Weights of a small model that answers yes/no questions on an image's attributes: fusion encoder activation swiglu.
Rows from block 5 of the image encoder of a small model that answers yes/no questions on an image's attributes, named by matrix and row number. Rows with one number belong to one channel. Each number is 128 + 24 x the weight over its row's rms, rounded and kept within 0 to 255. All counts start at 0. Numbers have three digits each.
After each channel's rows are labels from the 100 images, of 14976, where the channel reaches its highest value: "responds to" is what is common among them. Only what is clearly more common there than usual is listed. The data: photos of plants and fungi (iNaturalist). In brackets: how many of the 100.
# convs0: first 3x3 conv, stride 2 (encoder.blocks.5.convs.0.weight, 96x48x3x3, each kernel summed), inputs 0-47
# convs1: second 3x3 conv (encoder.blocks.5.convs.1.weight, 96x96x3x3, transposed, each kernel summed), outputs 0-95

convs0.90:169111117136127143133064112101111150117090143096141090088152109102159113134103147124129151102150157093148135130114106142131121093157166116115106
convs1.90:133139138136117138085135101095143133154117103142142121138148102117153150056130130119137140123155093119072148106118077114135130071097124121126095140163129154085145121101142122091123115099138121150120119141104102155150162164125151146140120152126132158124159134163152165094141172180109138139
responds to: order Asterales (47); family: Asteraceae (47)

convs0.51:155100139113157121132096101081115124095104146104123140127118083139174114134112175104098125125142165106126139146135149099128132091168173134152131
convs1.51:131179136129154124098102141118166115133097072126130118131118096112121149091129117084118126137102106118064139111119056153140129138105143107180085128141134130104146167099149165093127134071164108140106122124116107146145139142122157152133118139124142121133132104138133138078134103137097136147
responds to: order Asterales (32); family: Asteraceae (30)

convs0.21:125133081128116131141139084063091133119144131100115129128087122105139134121154146073077137141090154120128100138115096127138144109127155115100131
convs1.21:124134115112140129111067174121152113124073069069122119145114112099124149129118108097132121121110123108097136124123092147145119188099144106142107119119149147126125170138133126110080127085109086127102127115114113124132131127114129138131115111129123145146111108145125090064074139127080128142
responds to: order Asterales (40); family: Asteraceae (34)

convs0.65:148120133118177105094075109077156093096103122119121106107134100138156132142108161119111124086147106109128098117132158150140101097135161136141114
convs1.65:146154163141165138108118128122148134162100079130138138119155102130159116126143080117135175125097133117107147127095091140152162109130151118145111121172116128136168125123149147104134100091149124147142120133104135128156127150119174167141115141103135124130161106126160207077126161168129156153
responds to: order Lamiales (25)

convs0.20:120108132107173133128111116098135127103121114104102140198113170148143141135177151097103179117140169141149123124116117157128134132164128097130115
convs1.20:119110122104125112144099190131152088103095092085135120116104110110115127107106138130106115152111107125116113118158111125122093199111115102124124131118124122097086196127153120105102141094105099109093142091141104134116125120093134111124152151130120121099098163134118090090110094112107117096
responds to: order Asterales (32)

convs0.16:132102095121132153142055101095115117140112157106138077115135132118169122160124182100114141131105137152147120141119142124129135105135181120112132
convs1.16:139133147172075142101108154094156165140127134102149130140160125121160119108134126128141137115150121098106133086074111132138124121136159113133145100170133153113150154102161131103094132097127123157146077139099107135150139175154180134132081123102105137123139092146151124143133167180113148135
responds to: order Asterales (34); family: Asteraceae (33)

convs0.2:127166142149110130164121137118133107146079143123149109189127158092111148112142090120131118126137148129164129149130093159088123181145135136155158
convs1.2:094102102138089127115134137091123127094135155103135156125111145111110138112129176163074109135170110151113126134169128115101113169121113137104140168101129106115103156133125111136103162138106107095127167104166108145110163127122113095122176128135133127081126197151104091142127105111116128105
responds to: order Asterales (27)

convs0.72:074106099131119147150044107122117096135113121128138092101110093090132128137115128093112113119126090152140118143146138142116140117111148154095145
convs1.72:127137111169097155122144104128108178126179196153126165126143145141127105160116118110143118120128114118147126096092162135117112084159134129124178104139129114117150101106124149146132116162141142130139095117112115124137130174176132134117094128118100134106122095109159151199160149143147159145
responds to: order Lamiales (25)

convs0.83:160126118116155141125094093081145115099100140086134100081149109134172137132099147116094169108154136116133097144130126152128116105159167146128115
convs1.83:136157155140149124086130105100138131150116099144141112116154102125143140083126124112121158124137119102082133120105060123164149079107137114150088134170122128091142105087140147102143114093147120139137099134111109131154148164119167163139123136108125128137146126152141186088140150184098143146
responds to: order Asterales (37); family: Asteraceae (35)

convs0.32:176119105139133154134077109126113150118100149104154076083161119123163136149118153143147159106116150127128156137117121138152155106145177128106105
convs1.32:121135138147125125070138103084141147132138131149132134136157122113142127065146154080126139128166094117071138103093081123135136054086129102129096146151136154096140112104135139102131135106126122135139120130105099162154148164138134137137104128112126153119156119153144184120150159155105130136
responds to: order Asterales (37); family: Asteraceae (36)

convs0.40:126176139157107119184099146123135097128076145137135116178110144108117140118132104105125128115140151132177111145128097148099115169166132120153145
convs1.40:087118092129093116121138149088138101099126147096133141130124132114120133108133165170075091137168109138114129128166129122123099167108113126124124162112127120103096164133135105127104153140118117093116163111149089147121182117116109098121161124119124147084114196172096094134130100115109115116
responds to: order Asterales (35); family: Asteraceae (31)

convs0.17:142121103130124152139118078061104136133131160095146100124115131123161113155132179084099132157099141134139123134124131110134161120139186125117135
convs1.17:127113132164079156121076163100158153131104112067141141151142131110156148132135118122126130109143119103099146101101089136150108170141152132119136109156139150128135173128148125130065139099098104158123109137101111149122144175151163124133095111122101153141131113133135089117097159174095142138
responds to: order Asterales (30); family: Asteraceae (28)

convs0.68:112129122144129103181097145137105101128069150144125104175087118116113142104131102091124130093136150101165117139133087156103120136158128111123147
convs1.68:094136079119100113142132141116146072103131133105110167151105124116108125127117125158076070124102102136132130118145132136134073175126109127135141127100141115105110175130146147131119159135153105113074160114150105155122153120106112119123157139130125156099098179121089088148141083110124119134
responds to: order Asterales (28)

convs0.81:115108126109133154112096083077154096128103140094145119184135172118150147161165148098115152134112140157137115140112137145097116149147148105139144
convs1.81:127090155162085126123118179102158155124123138085180124094115125095134114109134141156096156136158115122110121117153123110098143181128131115112135135148102108111111192107148099130098139111104106106144121103146129116115132155143169100119168125122128110069129182145129093124120121134110142094
responds to: order Lamiales (25)

convs0.71:127122121126143125148105108091121130101119130121094131176102131119157124137163179100102150121127188135164116120124113144131138135188172092122114
convs1.71:127131120109111120123101194114177101118100087081147125143128105112146137113114116128111123119117114105098130110135095131143102199104131112132118123137132137108097216131167121103100129096112106128082134109129111129121138135103153119134133123130121142120097156149111070094107137152092133137
responds to: order Asterales (43); family: Asteraceae (35)

convs0.8:168114149127149131119155115112145160105129136130111136145099092157149120136154160116109141166135200136141140112115138110159129144181161094161122
convs1.8:112162119103133112104101166098181092125111076116135114140107098105148153100114115117097127118103110105076125128126076142129102158104135129164080116138138125107121187129168142109131141085143093122080139103127110144110127131099143133133141131128134126136108155147103091082127108140084126137
responds to: order Asterales (36); family: Asteraceae (29)