config.toml
model = "model that answers yes/no questions on an image's attributes"
dataset = "photos of plants and fungi (iNaturalist)"
train_examples = 22605
image_size = 96
crop_scale_min = 1
horizontal_flip = false
translate = 0.06
color_jitter = 0.1
questions_per_image = 8
encoder_arch = "preact_resnet"
encoder_norm = "batchnorm"
encoder_activation = "prelu"
encoder_depths = [5, 5, 5]
encoder_kernel_size = 3
encoder_stem = "single"
encoder_avg_pool_shortcut = false
encoder_widths = [48, 96, 192]
fusion = "cross_attention"
fusion_encoder_width = 256
fusion_encoder_layers = 8
fusion_encoder_norm = "layernorm"
fusion_encoder_norm_position = "res_post"
fusion_encoder_activation = "swiglu"
fusion_encoder_mlp_ratio = 2.67
fusion_encoder_head_dim = 64
fusion_encoder_fused_qkv = true
fusion_encoder_bias = "qkv"
fusion_encoder_qk_norm = false
fusion_encoder_layer_scale_init = 0.1
fusion_encoder_parallel_block = false
fusion_encoder_inner_norm = false
fusion_encoder_positions = "learned"
fusion_encoder_cross_attention_every = 1
init = "kaiming_normal"
residual_init = "none"
optimizer = "adamw"
lr = 0.0014
beta1 = 0.9
beta2 = 0.999
eps = 1e-06
grad_clip = 0.5
steps = 6600
batch_size = 128
epochs = 37.4
lr_schedule = "cosine"
final_lr_fraction = 0.05
warmup_steps = 1320
weight_decay = 0.4
Rows from block 7 of the image encoder of a small model that answers yes/no questions on an image's attributes, named by matrix and row number. Rows with one number belong to one channel. Each number is 128 + 32 x the weight over its row's rms, rounded and kept within 0 to 255. All counts start at 0. Numbers have three digits each. After the name is the row's rms in percent of the matrix's.
After each channel's rows are labels from the 100 images, of 14976, where the channel reaches its highest value: "strongest on" is what is common among them. Only what is clearly more common there than usual is listed. The data: photos of plants and fungi (iNaturalist). In brackets: how many of the 100, against the usual share in percent.
# convs0: first 3x3 conv (encoder.blocks.7.convs.0.weight, 96x96x3x3, each kernel summed), inputs 0-95
# convs1: second 3x3 conv (encoder.blocks.7.convs.1.weight, 96x96x3x3, transposed, each kernel summed), outputs 0-95

convs0.4 107:060097084090142094122096094123075087131123122129117107063075129130101095147134076142153103051099123127156111134087161106094155145116057130091152123078077143116114100099075124137116050140123080074126149077083144133097111068112099112118115089137117113093164123101117158122098117065124083118
convs1.4 111:100182130086167143131136095144111120122141146141125184168093155116115135157137150132154124123179151145144178115072139182128168142158174136161220155100174162133166089097092137146140221156144117088132128089119121094149158106081130138152130110077136182169151119169170128156118207143110165176
strongest on: order Lamiales (29 vs 7.6); family: Lamiaceae (27 vs 3.5)

convs0.15 082:110140137124187120173126094165072137092117129123130075058155182159096099188127062119146131150090179184169098148083166139115152096113103118129154153105085125120090076135063099174132082148087166103138118132095156089085136106153124031112140117106108087119090101140123098125112139119123099114
convs1.15 112:139078128154086101104117122116106129104131104101104104119080061093142111111132081143100151042087105041130100099080177097148140118139131156093166049132105110111080131121120100071112097101094093105144116129117130106074038117143128076123113088117099086122117144134076097185130126128129125094
strongest on: order Lamiales (27 vs 7.6)

convs0.87 121:052060054083128079081107134107134079152105121122122138045094135114120097139142066138147107111087104129117098125062136118137122120122092123075143133074065134112133142111119125126115080110116097079082129095058137122148151063111110135120122120089080095071117112127156117115114142077114074140
convs1.87 083:122160161135115113166129133192148145131090095149195170166147119158193126168136084157176127133159120130169082104096124163170152137196155179133224123183103127108129118102133145112152140135137166147138125136188126121119130161128174162150102130092086167151132110145150125117142192223149159105
strongest on: order Lamiales (25 vs 7.6)

convs0.27 089:122150153108154149069119129069089125089115101115097096114133108098092122095121097050114138101087141094082119144072068134051180127087085112118130114127121127178100122146101086109100083103106087084111100132062142074073121086123118095139116104149107100111090067102116111093116128063082134124
convs1.27 121:153088132107136124180114163154101094143082088092140094098128161142130216073110142117133153190162082206145118122212102072124171156106131086110096159132129123112090129072117061118129113098101137120129154154168114093094172142081104103103147162172131117108114110154162080084111147119153120100
strongest on: order Asterales (36 vs 10.9); family: Asteraceae (30 vs 10.6)

convs0.61 090:072081089104108084093100072129073123132095100115125097108143090099104079131144073139166110074096129087120086145063116097102155124105082177056137096125089127133088085110082100072087059072094091103127115092076146102137096096121115089117128099119080114120114160123126111140103138142114118098
convs1.61 074:112159084077104099111139094147101143124125105127156164143106144151150086110128086154113108137120155165111182137070087139077107151151116135104090128097126157069149135125112114123140174105181155095105067100129111155138105071093159121148126124064114175092178128101165031058127188167103116176
strongest on: order Asterales (29 vs 10.9); family: Asteraceae (27 vs 10.6)

convs0.37 115:084105094090075108062096084061090127127102095095110122143112109078125105127086127149137073081135120088075117109084086134131124113116077169077109099106145147105105102092101098088105132092118081098080091097112093104133129133086097089127122078140105168149101197132123063116098140179077127127
convs1.37 119:132144110147143179099126099095094185117135144078147129166155128130128117053108177172127094115167148125084156107134108107112154143114124090118128174143137204082094093052084102141079141136106097169179102100131087086127161141150142128141133074113129201166145151140147091082112196117077146170
strongest on: order Asterales (29 vs 10.9); family: Asteraceae (26 vs 10.6)

convs0.60 120:083078096096091095082101095097107132124104113104124090112114103065120096109113106156105113098115122096071090142086095110116109122123074214091109098107113106098108105113128102082103097088106091089101071075110085111146115123079144089114158102098087138116121206132105076092106098174094103088
convs1.60 113:105159119125155142112156090087081169129130147067155128141149141146084123075097181157109156129178149141100159117164116154099160168122104071142087192123117154060121113029070114145103158151136113124176126082145086083116178122104123153139173112100138158123145182159132095099121162121082159177
strongest on: order Asterales (32 vs 10.9); family: Asteraceae (26 vs 10.6)

convs0.67 105:101134088097129121183119124128137108129129138123099097130142158191137130148041066169102054124086155162177135127098174159173096127174144168132173121106111118093128117068118165155125092171151177127066112118117088104101139117099109115103097113104061147107074091123095097144123150153155101201
convs1.67 137:108114128138143114104122156159118133115118097104120144140162092151132127201152039170102081075078140058132137112019128093136107128155127217115197108127087083144091116144102108103139068108123129126108150145099164135099091109150120126143117107087095133122093106096082114132138126199127106122
strongest on: order Lamiales (28 vs 7.6)